From a checkpoint of a small self-supervised image encoder: 7800 steps.
Rows from block 3 of a small self-supervised image encoder, named by matrix and row number. Rows with one number within an expert belong to one neuron, the router's apart. Each number is 500 + 40 x the weight over its row's rms, rounded and kept within 0 to 999. All counts start at 0. Numbers have three digits each.
After each expert's rows are labels from the 100 images, of 14976, where the router gives the expert most weight on average: "strongest on" is what is common among them. Only what is clearly more common there than usual is listed. The data: microscope photos of single blood and bone marrow cells. In brackets: how many of the 100, against the usual share in percent.
# router: router (model.blocks.3.mlp.router.weight, 8x128), inputs 0-127
# gate: expert gate (model.blocks.3.mlp.gate, 8x128x128), inputs 0-127
# up: expert up (model.blocks.3.mlp.up, 8x128x128), inputs 0-127
# down: expert down (model.blocks.3.mlp.down, 8x128x128, transposed), outputs 0-127

# expert 3
router.3:505509471533470540501449546498475531485501512481470491544553521469496543397455475537479471504474540482545504536524495477530431497510530576523494514541425437583547505523480447539544468515490471471583417534466466461520495512553490464486429521562587549562455512397516477393437543483529487508463449522436533504515506534486546531518496518507500546554472505540532452476471537464487534472420
gate.0:503427485450559510529504448513469462540461428501462492501461528469501518591528539505519519537564532470550511480453523516484583477459472500511445427496503557386429540531472490455483512530479574468408541473521515532517449521513583495461513511472461432408539460510537493549504515504484548502523554513556452541517464536495480511500492504517466478469549547483518470493555453520542427512598
up.0:499478527535514584452457545561516551476402515443469482504527551423440481532460553481503476473494542463564551499467558436478576513479470490520440453504458564476480529517539457580490476554519537491446449522574565439523525609476519495459482551499498475473465479477495588520463526511484619502426553529492445496510494508502507496477505517560496495528507480542498505500536508509536466476527
down.0:499479492512452436525479573479428526524454409437504498568560471452491473525508494533508600482543541449535458513512524524523572508559486536433479465527520532441472501586474490480540502526549460477474576464525489494451518459499521525486516461481499514449582513509498479502573510502456505450564552492538464510577470533396451485522515509499484441472533571487504442522527483421492514434537
gate.1:415521537571470523437484507511497493484526534561521543476500507525404485451507562537498458465483408500487494524532524507518561512562572471432487513470446487472477498490486472455493471494518434517548457499529530470498571431472501469512531484563499542450496486507519528511488472557545546519397564515459451495474518477623558443478559481559529501454456449510502583526474539451472514527464
up.1:574497462538506545440476481504568494527484523446500546488567528455468432497569472533543552404420507499484523473427577460508494471541510479446486516494443533442511506481471541545503464527474536538468470508434453474526564538476531555466524465472474528505543425482468483495431541539554501480528580474475422458440485485441502480461562552454515478481509481504532472485526544559555430465514
down.1:520531484486480526476455538551432510481519490587463500468455519558527538481457418500449463509503522493504492522544511557488574488513504489505472519453524532525504454401515458519521514467525568491495483535399476528572493503467534496500482543526510466563477447558536517497412539471444473467442506584394522554484496532547527557494485521475454439566497446493484503522560441531589535525540
gate.2:482428576467572512601534532439488524547531545441572497453457488517495459543524523486453495506527528537561497471577498515522522422526486457491510537509497486513456419533564521534451541452467491518520555485489550532421449500507531485565555462436510476495543528570497511561586505459411473493549495497515516472487531510511469464512459482553530501431497411482482552446507478506534484544485
up.2:421527436479460425484460590506468459497520483483468538550520433476370486479526429477524537517536501494454488526481481517512532440567529521464448540472491518549556481466495519463517541485508467533574549510434574480556513496584494513509608456510500487440556418526519500513434508451539502481498549508460492480469493536460532527573504471522493453506519497493536468479483467476478560437457
down.2:484505432540494531470492509454532564503478535470569444426510567481481538538489503496511462424438497547534511517552539445509497543535487532512535535539514483458450499493470460546463500515500442506522482476457490504526527476497464538492498532445553534531400500444430496568444493508497492475520505420501473470488492480500363501543473556518608565525479540559425408492508508554459509531505
gate.3:526480462518533489474515522497514483558500553522480520442365514539514528554502512485479482476487518460547410493507498464553499523446564507488520512444512503446469446476477517496483463502488534571420474467454506488483537432467592534483465539527418435450564500485504496527543469597444573551504531510481454529496430446489496506483490507535485446464496471504522539492569464492567516542604
up.3:540553481524491496564465462527477599481536534509470486556596450512492537423496454469484462436449501510500458501514485496524422462499540529486540556465474424574520428489501494458574512520492484476615445471462506441561567582511470473483529489519518558532490483444557456469501526519527473482479494545451513491464583508518577521508523502494500551479462472499504487443510482464415518506451
down.3:517439476507545560555533454450499463587479437518546504520439531530481466544524521560533449488536488459464475510568470480508458478456485466484545513491499495471465495528552524488487470534504561492495562438556505499445495541490485528483472483488465432535544507474511537602496471494457404493481474415496509481538447478511415420515517509507666472462526491512499520443486495563531508532515
gate.4:545520436513539464498519518446581603494482526483510554449552455502525518472529474475519534476472478546501493491479469526514487511552479470522560473529516457478510459473552571487531490465485486541504505549463411498482506531472469541533488489517453539457573525504489493513534500493518445494643556444488582436523556481475465471500550549431538443500416536495476557458483503551474395528534
up.4:495551542444506452571469480528512548484491516481515459507509436537524520468473480510446493434525568520468438396523482491504466482421573503531442478456549425550542441511555516475528486479500501517513512432451603444493530591532514493561550527500514479531511435499498506514493524525502473445517414530465561489472591493582530506549479430475483446517466515535505511434515483470510528492534
down.4:494433474523483519468577498464514506486518494517470486412465516514451469548530524508551488459555491497494552494471459481487508421541454517489578406547502488580447500478441522555496519543594480534431507517479497513481455481503483492469526530508499488525499504537499522574502514447463468482552497412456542477533541492494406539496436490480424513545463468554476430469524464592552439517582
strongest on: cell type: lymphocyte (52 vs 15.3)

# expert 6
router.6:549481570523544551441496457486574446536503566515460567456449494469495503498488529482501462507499520543468430477548521544503492507456569544457506485496488435419492440439489538498562508518446516582424401482483480489524475461464535519459507453518473435474470539486468451449507407568540550518503572538548502521480484443474512483448469565526514531540481525548535554506453475538507531520544
gate.0:519499516449511500543520587494451522484553500452612461473520455510447503529519552450474507489465481517426528511487446427546497496508522562511503478413444526536512564488506482495498556510514551412580552508512532517449504565435535424513466559493535532523489489595471443532492541527463491459518492476475516443503527495472582449500500456542530534506519499413533525554513531425449465483502
up.0:511601441501491513576487519552502586475470511487538479510539447471485498475500460631480529431517476514481580472508422497499462504562509507501418516466527572523457410529576534531475506482499498535483476517495584445508579504491484480525440455497499522500470467449585557539518508474489511565486487470492510460491469495534496495499499510502520438451454477526460457544603452498485530468535
down.0:433440562510545501538498507477498550500501540472520453499498532476405441466530439447522541576504487492447489555523554559469562529521492427477535510508475503499466520520506470470502540524494496489525451465614467549546452441455472560471622455460542536554494527526476504456500448470533496503444536522522498551469499515462461528482531508553469522504502561525449414540393498536534501498488
gate.1:433505479457488492445497555497529475474473559513425537543567496497579475470524473472528516476533509542522511512512604493460495549516466517469451474518499494595475454540522531571531512505516465495538466561381478488493521480530440583549486444481523528524568535434541544477476497516557519542536539485544533442509540541486465560534543528520506454439449525524459487488531573563448522439522
up.1:427492470452510563442499568540454452510478537501524500496560550451506503525558536540463484479458516537495493472524514455453533568398517484603472461432488455511491469545474513528505542510472529519487489498462540495530517520501447517596467538469426495493510534508522552497556478545548465551471475471534501455498590421500511473475433454439521506381519493529506513450568508477465541448520
down.1:459514499536540470474490525472461443472533513504527479471439480502519523493598508538521540516552481474492502575496457561583459478506486519530613532492523522424471491467527476368586509492572488464511520465542517508556471490516479516550512430504485527484543506489481454496593387490586498432514506484441481492553478438550488502527491496475513514470470486555467509454433538502468528509527
gate.2:490498489548486544529471553524538562523465535547435545518503536453498534495431492474469504493454556490534434508541488459493525521436498486469542544528498445594475420611504470487494504508458467552486491502559479521562542475512546528598532510533509436475530497467503462528441527461437510530483507539459459577524498523533487569512475494480448544444491470555481488408438428459555552494462
up.2:535507583491533551576417438530510484491492576424528482508522571435510454499480493472473454486471545455537545475499496462585521514505480469435450439497432484443464516505537522501454502473482534479470489463589525501511565550465512501465456469512517475460527514493502474547486484453452547482471501508491435505559506566579502487455530479560472606486545499531473514552467532535609469486525
down.2:529483475570498467454515556468459503457474451577472474528502510526500532489469470506458480550462519520501436488491451512484517478430493527520512536516486503589517528474473490478538529416501560523511537496426449591532491496494498463502493481549418490383449555549520489463452498521491480485519495574401520517510528484489585535549460527461501530535475464512510561441514442504505618562556
gate.3:501484492501496479555472479482458528498586473465518411516464558516491530474550563395512496532466504471452508521435441464426486453522491574528456541535495440506568543491448587494537539521511510527508489457458513523550444482572502520475531529504488485509441458502460536475515520541505464462531431514572441506472448559495527519466522501463486527607507499488605433494515533456482455553474
up.3:484531529444523548565530615544517508524451540508566472457522489475500513546511553526466502504356519537487491509496502502547529483461473548446493500511487477530520475552545567506409550510465538492493494499521536563490531516507483471519484489396451520460548537530411599544513465432463486497581481509554473491566506455464498511550490537417528531488474520493487531526477488470467465497451
down.3:590499505477466476486509482501528497494478559440434526487551478511590471511476478497531496430495533543473514436486522474500495497433536542472322474471450461496512425519472556507530533507468427540468496537476514526474534473486468483476511502505505577544549467527467525497525500553486475512583475566526536506574502515454511575465476453473428457459479570474544493491550480508468481454440
gate.4:572470441492470472508455467491475436521458406455498503487565522483587532553451559408508482503490528468493514483436530513522475536468463568553405506526503529490532601519446523518466515550545529472456541494435460565493511484490532525530467529549476504493474443550484483448446514533491512539494396498552464526503465555518484541484513512530442527489541452421513453540577516480475488471521
up.4:418514536509459487563486556471504568489548535509472458504538459516440459494474481552544488487519520471488521536475461483577506523509487461508470427488441478496463503567474499418465604517461541515551527550548528581480531504430509467535590458462473509489526534564466486559498525506438534463495484509447527487569590537477530545533489429459482493517474598509511472555520515470543502442544
down.4:501573510511413401479464480454508543553537495490498531480535463506556474469438552439556484466485492450489511482491482473500475517500485525527475413530520503484560555566503514525464457498576435533494571554433490464445477572534471482501498468496545514511557453517570460490546551492478468561494436497413554529542517514455500567478506437524449501565480449465493529521496527512467400487530
strongest on: cell type: blast (31 vs 6.1)

# expert 2
router.2:501509474530540536529534520499468462534530516492570495436471571539494476531472558558438518476512505556478437505552536488507425498509517498497542526485522462497451410536545581576496518478566536569504522433518572523465533465456528541561508450433484542460513550613481515542534453514413494546507481461441508465498523448456489480476463521525526530445517425470530462497514513446504569531496
gate.0:520519529418531553414484446510544504553500457570567539495376462487484486537456491528542466458530484498462523480518477556498481490524524479514519505492518540470483545460531531448461523536583468498549463519562589386479567516492528450479543519498557472518503518498492468496537491418517498475424485474479547468464515456512519438458494470449498483572567548512559541500524556489458441511506
up.0:503406428548450530501473548564542510561459531484520534501568534465609477475471542439438523513456539481536479491487509507568530492518479466462504420522432503494496495565543472519421503448437477496514540465471492554465537517461482551517435491510452463430519457487446517537433449510502545501557527484522475528537479521518403515534515573508534431454456533493487475489514499510594495491491
down.0:427455512451481517594609480509525546524542562445495511522478518562507456481528459553532523526533521460429528537498495481517460497458488471481499490482520515465449517511482542472463529539470459456508488522517474509403451491455495456499473450490506465560497464499556529494514529514446458473501555401498513422446507546467524457437507466535627447461501543474518487575527464562532426526493
gate.1:470524488497503498510482539509413468429594539482525496495512550519512487474546544499469423533497450487520522546509501514431581511480474478496508531490576451450500481516540532486550527456470533475528516495484544525500468448391461494545504503525562461562432446517495486528484500506480546498593518550496442562563466472554489503521488479493494468548491439597478437473541490454524619477564
up.1:536531515519503556458418458495488476513454537527602491477473576565596545502458588496456432482486485475506524517543542508522578507496545491537453468516467405460522498506462506463483520478524470477513497540438521538510561475493483487520437524567479484475497484479428466506396468530568509472509516492525441504575528538536444469523484530439480524544456554490469532458474535475582548522464
down.1:484529456477480465490398563453481539552418492525535542461453527505517527499424480507507440490554492536524427471622501504497511538529517409488516532506547432521518397501534484578502472454522510558427566478472543533507518492451527558523495484498518455420537477466499488553526429515522485494487511527520501532420570478504485485505472508433551561507484552531490498479426473483508522526502
gate.2:480523502512495525572430477560440565452538545450488450615494508468461478464490555487514498462462466491514582515528512440463439502497461509498475520498487530489575486570460515563523533488491523475518518476471505498527539496515433451529473532530469497497510415504479494511553557553569504502461548492481471512490500488508604527447493537579491497464508467483508523568479494394465533425390
up.2:477425492547475525520435491493478503508465508458491472496502568487575498465466542492524497529431513420564518571499607514557509513496495570525457458480476494494475523455419512490500485507537503488512403571504417496436472451474503521497462554530562529528419474474475479464440526513473524516563530486459440513591498551533448516530566515472508491540499503471452421522570541495554527485467
down.2:495499425457485494501463532508475600411438481416538463463479455497451506459506520442544534473470438453517508480511503484579506425642503460487532516498530495549514471505467539559524511500548547529487514503510562516535536479560526533490531554460498542483497554555425554500501484499503538416450532549491513541527582499548466470495484518461441462540493492496432508557507533483474479449535
gate.3:516500499493457523467463432400436505539508486520495480501462516453493442479445604470501457547473537424501517526466543455407545542452489535524503537516511485543562579543498569544477466543498534471551560516543434530463483580490531477505464601511473549479537487498443473514496608467521511427500444462468496484480563539513558461489494462479510520547505469501538512487533556484534504482497
up.3:537512395465443498402476544498508513546471395565536569476469417468496499485425498527559509553545556446480476508524503559506493498462565429520541467559513509420479506527514503478450441554531464454493529544467465483501484499544524490536477513545558448476490485457525413451459461531511545527489472464467597491530535551543493470529520520469537458491521563468533515476515526490531480462504
down.3:489453539537543483541505455512525529457466504533547477506539463487528517501533481495422489565458434605512478510540520520458538550512468453454539489505507462570456457559439487537541533397416523545515519450567458617534466461520486513514515448500458513504512518470451557471491467460510495474536489533511512548521454460516483574552473557504469519472487473510489463495445417527502597456466
gate.4:462523568419488510505415468447475486492552505463486437526498553508442464521543551555514484471498436482517548548473537456470516544464490570531399552504559475536523496493438513474510514538471509522532552485410508505525521503531500497544556478530482555535471466532490529554530575521559439476524532436483416498459533478467572484479509494433527445510508535560495463490464523403418486484498
up.4:511480501466491548434469514420545484542461497507429496478502518493579578483484487541494478530519546494508508524531507491634533467441493542527413508537499449465519563493449486449524473538486489498457528542451461473495525494503567574470512598531574510515453453500484438423466552576535564507488576469471410489545478491473500479540513519455504481539440516512486478452477520444536511484503
down.4:533496478451490462458538490534477504479464405493539530473493423468520490440463487488521536464455493464458499486518453532520458474553502443542565453486498492564539479453474561542569468527555560522469515533489553539541516505569495461500519548531509489474581520502500533476513424460522519448484478557447555536499541465541520498474461531487346505550540441474514503443571546501486484422547
strongest on: cell type: segmented neutrophil (61 vs 20)

# expert 7
router.7:516526510472466470526511466478542473496469466505536553507523443515577436540534457451560545494559487510450528409454522510529533480469487432495526446476527518453510529514523522423475439536535435452439519497575489477495513570513486588484552556523519497523545479486501515554507504523426439470473480424495525396488521508517433462448548545402523510444575503516494542498528542511510456457496
gate.0:542503438504434532492546534551500503461566553511542623561413505492459528495509533436503493503453489518498485459520467521460502490501545485449548526494509532506515508483462505492502468511480502454540482513520446434449497485508482429486440505492546469538450418487447475482559466586563571535579512483504584415474545496517538475442499581457567451507498431473492508529457491501544466497545
up.0:408512516496565486479467401548518463512472503476459409487429538491532443519453503501527527489484529464443448487504473515550465504514466460481456447490486469539477495487540565518449547504515503560450535540483563561529473524532534566508567521500567424467563454507513491513561579508487416447431433542472492599545485496454487547541489455488451478523542504521511555506509487539505507476462
down.0:614498467458514528505533520517491543527562512539495472473464526490481582501481538522451484516564494511470492497485467529403529422501444506485461539447524488506451454485536548532457480469436547483497426467491512465495485530429450452514414529504513476391462489521480513536566495491528502577474512565516462475468481459561534428524526483524594463492507511539547585543473502526484464528567
gate.1:498501445448499527489431525517435468484462540477464467525481615466430537490427596578505456558510524449521510508485572528481507522464499562570417566495480531587460525509461468527457506512502600508521530489446461520492511491515521466486498489521507508463468477482489509430474529417521568493440516532470437578537442556485487510535472463544496449518503488473503515571519504507531539491461
up.1:476544486510539499472459531496517486468485591461455550539511532420495588452486531554499572491501430519495514466472544503469534512541490531489460523529488500506467517446394518457517527513495595457531483542460477465534521469541450494437484488518583551439477442495462430429554461500492551479499535499510457516572479522443506493462516533568507480559550568444471551584484548505458467470512
down.1:468543530490458499496547438492528459551556482456492552553471503449530505566509422449562513496466478529453489492430512480505480497506515487478437527439492531518543507474481547421529536460505605523439475509486506526524508458556497529464547502498515481512568440554458561448533523548457457511510537529498494450478443528476516533415523554565458474505572444501587556525496500445494446434425
gate.2:532468496468520535545458533465506448517569533451506511469514533511512479536532487452477539446498499523459501492468457435469514531415515481536431528484495466597505473520491541502507534461517519552356508432474489507554482500414512577516553425460478452549514445523523572489503519478446447596523491509553527495520462512489422559534541494476497520479486401465459471471521472545506484462515
up.2:488511587559534438582504415542519561477531486539526546509521440501564493503498526462493531504491415498480495497541423549437498471587481478501493455430493499490481523524528529473471561474534517540473538519506551548515496520428469509573475472516392492470573393530527486532502527471511504445584465548527496505470511489484504467511553437504503449491483520471490527490539429508431471494569
down.2:447514512480461537587478480513484521509488465456514549510512522519591601394476551505527518545479475423480489535537448457502519605451485475472411413515495518501485473531492506521525572438495477529442489474517451508539499484505480509491421516577517475505522458493518538459483452506519492511506459587464422578546536536466532553554468461551502500567531486506543533463499485503537483480547
gate.3:428539458445465519510464484524498587545471537487544434493498523505454482526467557526491429517448478509502504485475482474484449478509529547524485469490424508564514517448440451517471531513495533478555575492442492546489499463493483441451531511482513545499466542529386478513463468499582587383426551519495472491500548530503549469505504472503484528548454540506511575559464544528561466552450
up.3:521547528408556556471538448455535465498534475567453597527494510570496540495450525567445421443586417531457477484547460552498434464507524510530479523469475514524466467526540496524502480463507433527505460494470559472513545505510490474474443470499454443614513478493556575475535491468496499560471462522500554451434462485497521485478464517499521465506484461526525566510477435453490511513468
down.3:538483503499475483499568463445501551525432478477478398487535412498469528551543605460452458543540515482547474496499465541539534509439459514455581415452520517503452531480483515543528462470448480533497513470581472513523440538454496432484534549504435538499488519511474548498483526477475535465540504503482550496483565499503504542568440456455486530497484489527454525478484514526556559490627
gate.4:536475461545483575441511520498502457481455537519544540496490473472539599443521439505518532437575457515498482461459503520483543485472514492522558504485510437464500464460591540503462470504475485519475445487547509462537510445478542556562498509416509475542450529497511525455552409479552497569506489435517589448501491482496474501453472484512530500431475516582505597482400508486481463463534
up.4:571481532478479539509559535484529461494567549533539533520512520571529588475543513476526452567461435513523476444543526490429489470475485493518633553528478430494471451463498492515481495520424516497514458476452384526492500555456433526537409495509456435511515498554459539510539477484492506514551452486508498424500528521524489453548495541496531532534462468504482534455444520481524533558448
down.4:480525467459550459502481537521470473564550489445519461519490560413446557614435538456450525525445515492478510541442538489536461469505552534549447520516534477528507546509571542518522448399465534534493558526568530511465482514450521477557515526474472487563513503510545605508511576528472528477505468541539483439468516504537476475545522502561473484504508442562482521524457491426447532484497
strongest on: cell type: lymphocyte (42 vs 15.3)

# expert 5
router.5:477496473500497516512526524493422535604504441565538507436471484555406528546512573580426492516514533490531425484499494500480479497466590488526495547468487495476460529540463417463455494482482507472559517517470494493431512442514574410511532542441468494454500543510523513507467502547505563513488497525492510536430489456487564452541418441470508510477525502457552542500585472498517482569497
gate.0:500513491517478597476456468530532467494498415472489476512522533467486547465510533564494537512444525484520500481565456493507568499469514583467500466550521502399571589561538483492534473542448498400494434444495451475513444525464468519531536528488553490468469486391503465446527524525526461454456457520501496523527574548546540541498546544527443585517483543509548441497479512504527471495494
up.0:534441534466501571547488507546492427534537449480494454528512591512475514567592549466465507451502502492562555525520484484510594523530461582462516476496485576461524561562530486504476513483439485474482483434520430539437497506413522490498541467463485532529552462496540558506529574494484452504491482494521411539489478523506535510452518495537468501474491479511510389516501470478570432544490
down.0:534500397509524562497515541514463544466457399516548507526522485519542527431478503498521481437472568520444546481433459518517521470510519539506458534513528502542501485397490491378474495487509550460538501445503437482543533525548462470488464541549540501509496484471503444443487514526555420465493463538496462573578569568456528454507519500492462534525490507439542449477535526468464433510504
gate.1:436502460479450493407439489486468524448499542487561473474542492514560474444412562519536443552446509424477551520540536541578556506576470496512417470483524508456520551489529541446474517556509502484522507579458517487475515542446494523550483493525523467511424481505472449467477560523523472453543555455477559471488496550505488498565519523464535467525446536450507466553572549537476455461503
up.1:424558533528472495465460422473514518455528506571493585523505396420502446459482457556546520514526442483564508514579489518497537515522494453500535475521473535467532437524495469517499486494540374486493496517478569423517486489536447513483533463562533436481513517413522485482522470470556545505457535497461545514503547529559492496508548518547546482544468517537465551505456485555464573477471
down.1:523432520463495494484514544494467401508552527494446500519491552516558480475547491430515484502584570494436452431520533446539492462461537503452485522555468481522511533492494516529498496534468499485434477443435498522490579512467601525463486593513474538511476481526476491521421540533456551516532475598460495476466469464510474449500442508490487492456589460432559503445488538495509529518580
gate.2:479497523473515544550498505538505486475500536522526513559516551478503471474501467404506499520490392515498559546529523499411589556468415447531553452496460558549476503542490485503518544491471534516503498454571505532560460466445439511449495428555443495513500509504431566502524455437546493472457499448530486476558485467501481532460541494596572516521496503579456435480463508550522542477509
up.2:403465529520484511553499393516549475504501504492516513497539479451487478504483505556565556587464470529474499560539561526488520513586458406454533429514491488435545495528526551514490503487483492554492511506517469574458458426446503542469555380448479534483485492502457462476476465508498493453538524526477542459501474521465452521510527565537525528465512497554508409520451459571525506456479
down.2:542459489489467550461476451516469479529546483586448507515501553509487498510448507482504466511581554521532462431449587472507524503461479484470436517517534520579516576548557515562442487469477485509446506444510544501483583522453532497518437589507464530440456499464482537549433565517442493535469474548447474541507437473516472510506486512539488463489573431496528526557501520462425505566541
gate.3:475508451448515486544423546486509586530470566399552482522511508451543459500528556480465486465478498447564533501532487481556503501526500498487457506466492473547477407483525543416470531524470492570619497561488545501492590507460514513550457453507493505479500391453517417522473521519506499482563507501534448484540502532494487515524527520457521381500506530489501484487530490484547452449489
up.3:465470430473492497487448541499494496521447511459453524484577525486601480429514477562482531518436548494468493491534546507514478477510525541410473530523517448501535448485507572422528510477427509490587469511424492492522539529513513584521496446493488492485446440444473464468435498536530485548588471501491448477527529500484447519548546537442526436531520552501556474413553493505536539448526
down.3:482545433445520460500504567526468478514552396503545446549515534468523533566496484500456564508428478541488510480445447507499457446489492482518472578509580586483473497476514529493497494492541592519482540419515511533544539507491489532496517456481481516499446451476503507533441489515519482506525394562453418548489511470492465475444472557528485461574552439545550465488503514462508482461577
gate.4:583538498564500526459469510516489476393497552508502517545537456466498502446507456398507466499554493493423536510515533472534533492485467457519548481503449538542506519504497489517543476554533476398510503544497577454592529540523435525538473547582527528529488517485515511439461510467493460520439481455490550454546514481477506476467492506559524556508466394440474541489476545505416569503473
up.4:534427502512514476600526534506504516558514558447476536489478568503517532532575538446437556486452497518594476489535523506445446523538540541484618521459516456461519420498469509518506448505436564523539447471472445538451430470484521478477482491455508520459536470487534446473586483485478452511597509510562453528493444463458457490488515493493500484457512502488488466473498478496574464558535
down.4:461479493571450517564454486541539580445512504572521464480484530521425467513449509602504491523471460491610527512519555513532491545530445480556453497491485443507544516522543511503463509431554466504564498479465502496458479465495482484530484534499463531436532526503427513511519538512493535528482546370485576485547464464515510509480565508516495472475445457507473538569562483424465487507425
strongest on: cell type: artefact (35 vs 9.8); cell type: promyelocyte (27 vs 6.4)

# expert 0
router.0:494504540487531474446516426443509462517517495503476488512457480458449438518476553450514526535604517483428522497501523475415534544470465463498440482504544519544514526538526492550484502521499536481494584514580531524502467585496514517509573496466514472498565468591565521510507553472499458508468448477498560493422522512440530469495420417570516455586545501464556457496510509499445503453549
gate.0:469471491511525541487449533514473520469513517526522429487391561536442516482427538583474513522514480460501542498534486493507513590401452494525481509495554496563563482572513489565467521476505565510562490440533543550502491420475508460525526519477441496412478543492512494520545465502559550527433438530448478573504523444513586514536463474523450499493490478510510475581528519485558526492485
up.0:531480496473471467525567486560531582465463461553555487516486473537538494550471407508490472499574481494497523442496443534482479471485529469539489530474502556496453479522533428536431528459514455523444524451477561516536560462560541467569498506513487427514465553496593523510517449482499529574426537536496542514474382521515511528487458489508482504429506528488515508523526413543502549566450
down.0:483512455486487454544407595545447505492536484502488407538483602471556505552533444456514449524470482468505513496487510570519487520492467561549548582473456562510417505484421461485521553543506559467449506496515502534501488448492444480545494485548468518453457544479501485548556466522477547524399484509559431465490438524519528492493511469503528526459504511505450427502549498437499493542531
gate.1:512421443519524487518564520504511569491463467541560498474545477494522503493450394409504538491524503485512467457463526540525446478502527401533529490498494535446446437469536499529450542437495523558509500483501514566544499454512527507568477461528497486489440567555486470558407413504498537541486523524446576521486449529520420501503498517475495510427527479440479553514549520564505537525459
up.1:510487419515537485516460488546493513452469411574456462520523512534469471436453500464458474504521490446480525496467501479507505541434439465580517503534519512559510513529518497537505489523532567473569511522490477573585532447486473463542460534561438571467506550471519476567413455428529541466443461531395518576513533509502512551512525490528452542496520456475492450523531547511552562504512
down.1:505466532498548480531502546542487519485522467477472437520529644502519527528527427493532510553540490433477470544458459539481474509514489479458557563526500511544415548548485454564490517480502497486437494437533538489559485463484531513470506497511426523527430516511570524527505500465475492505386490564520526516422448500420520511474457426586528500500525482522533453534524428510497499574519
gate.2:457458582482524467493536447486511474510525598468498545534504472516550510536517439406480555578534494532465527473501475499490524484548484473445483491479486527465529529474503510482525567448441477491451492468511541526522453495487507539519459439489513353526514461547483505462502475486506471514536591551553497492459435510579519461524525553592483483464511467498481547490380520569469476519505
up.2:486528425555473469441480525481453543451480549500468538442525588526532528414441542576494434519421536466531506571528548468550509484510454503482595498537480499490496500451494497525550469538486492496589455538499462537475463555465476522475410489519576513521488512479492457432411513473493526530439466449444478490517523500533475449496559490428514554544477494534497506429504553498523477515478
down.2:537497565431497474514475598570484479535566505508535455532521596485492494632523496577547577527531500468489494496457478532470467472489481518516544490540456506564487561532504490506470441526522477419393483458502469454464457502458474516504522441411548515510499504531498536531446507461497556512423507525544485508504541522492499476487528517504428456450527470482531425568520521522469463534489
gate.3:566549485475469461542513498517514481495474557455510503499470444555606496530500520554414441499461488497478536550501518514457492475505512598513499524465594479446498484437504527486483502527421451497519529506457525481419430531507462453463484439503526452520471440518551446569566504492507495557554556458577468488507477502563545484532511515407510518494425562447545499517537467514472474487455
up.3:473515536507456508491472500410571562562473573528485535503502459407530458498499477353616495510485478486538419471539520511470546484440468433426568488532501441524447500527491502504504506551447442508469479525570480495534514570479509526523549551496530508482575441515464521510559511495505502532474462528543540484445569500499474522482483477482491477542533547540464525456451496538506486493508
down.3:401489470454511459483466477441459411546500491530506440515460527492481518496482518477579489569508485437459489530466514527523549481414482477507516519455515575516557565478543534491475470527450585429490494540470520510497428586477451542465525526547483486523530467527513512522530548451479457544464442467473472471470547475547546428542541496538491551533522480516499499480465536583510488521618
gate.4:470487485570481475549562493558495565555537536477485469514547478516445431487526388510494540466504457534542497533508542482448493534451488464442537453533480498539463428537506477485549535425457471503581492482459495538493425478526506502471485453461507523515621498484526515568486482464522455542602544521483460501496500423462461501533503528503499497405527531468473493440488449506562562527532
up.4:543558535431477518417433534445495479483515499511559492443460508478526498519454578493537444538475532493425507514487506523515526475491530524572434565492539472509511566453546537467480482538528481457491497550556505459464598528449496490522472580527552556494405530495428499471492528504476518415447490460521535493540502531533457446511494483448513517574509474495532504553492578488423461457443
down.4:536556454436465555507432528433518499528505473487559509476498523471464513469543554506431457412483499456503516479557471427510486516511546514536473517431426498553537482546573475500503525534489508493504518541487475480462547538472530427537443525596527532558544476500489448523517539462495472581468454448547548440533497456564532455524538471430564458484478526416516493495560539466535503535539
strongest on: smear: peripheral blood (59 vs 16.2); cell type: lymphocyte (54 vs 15.3)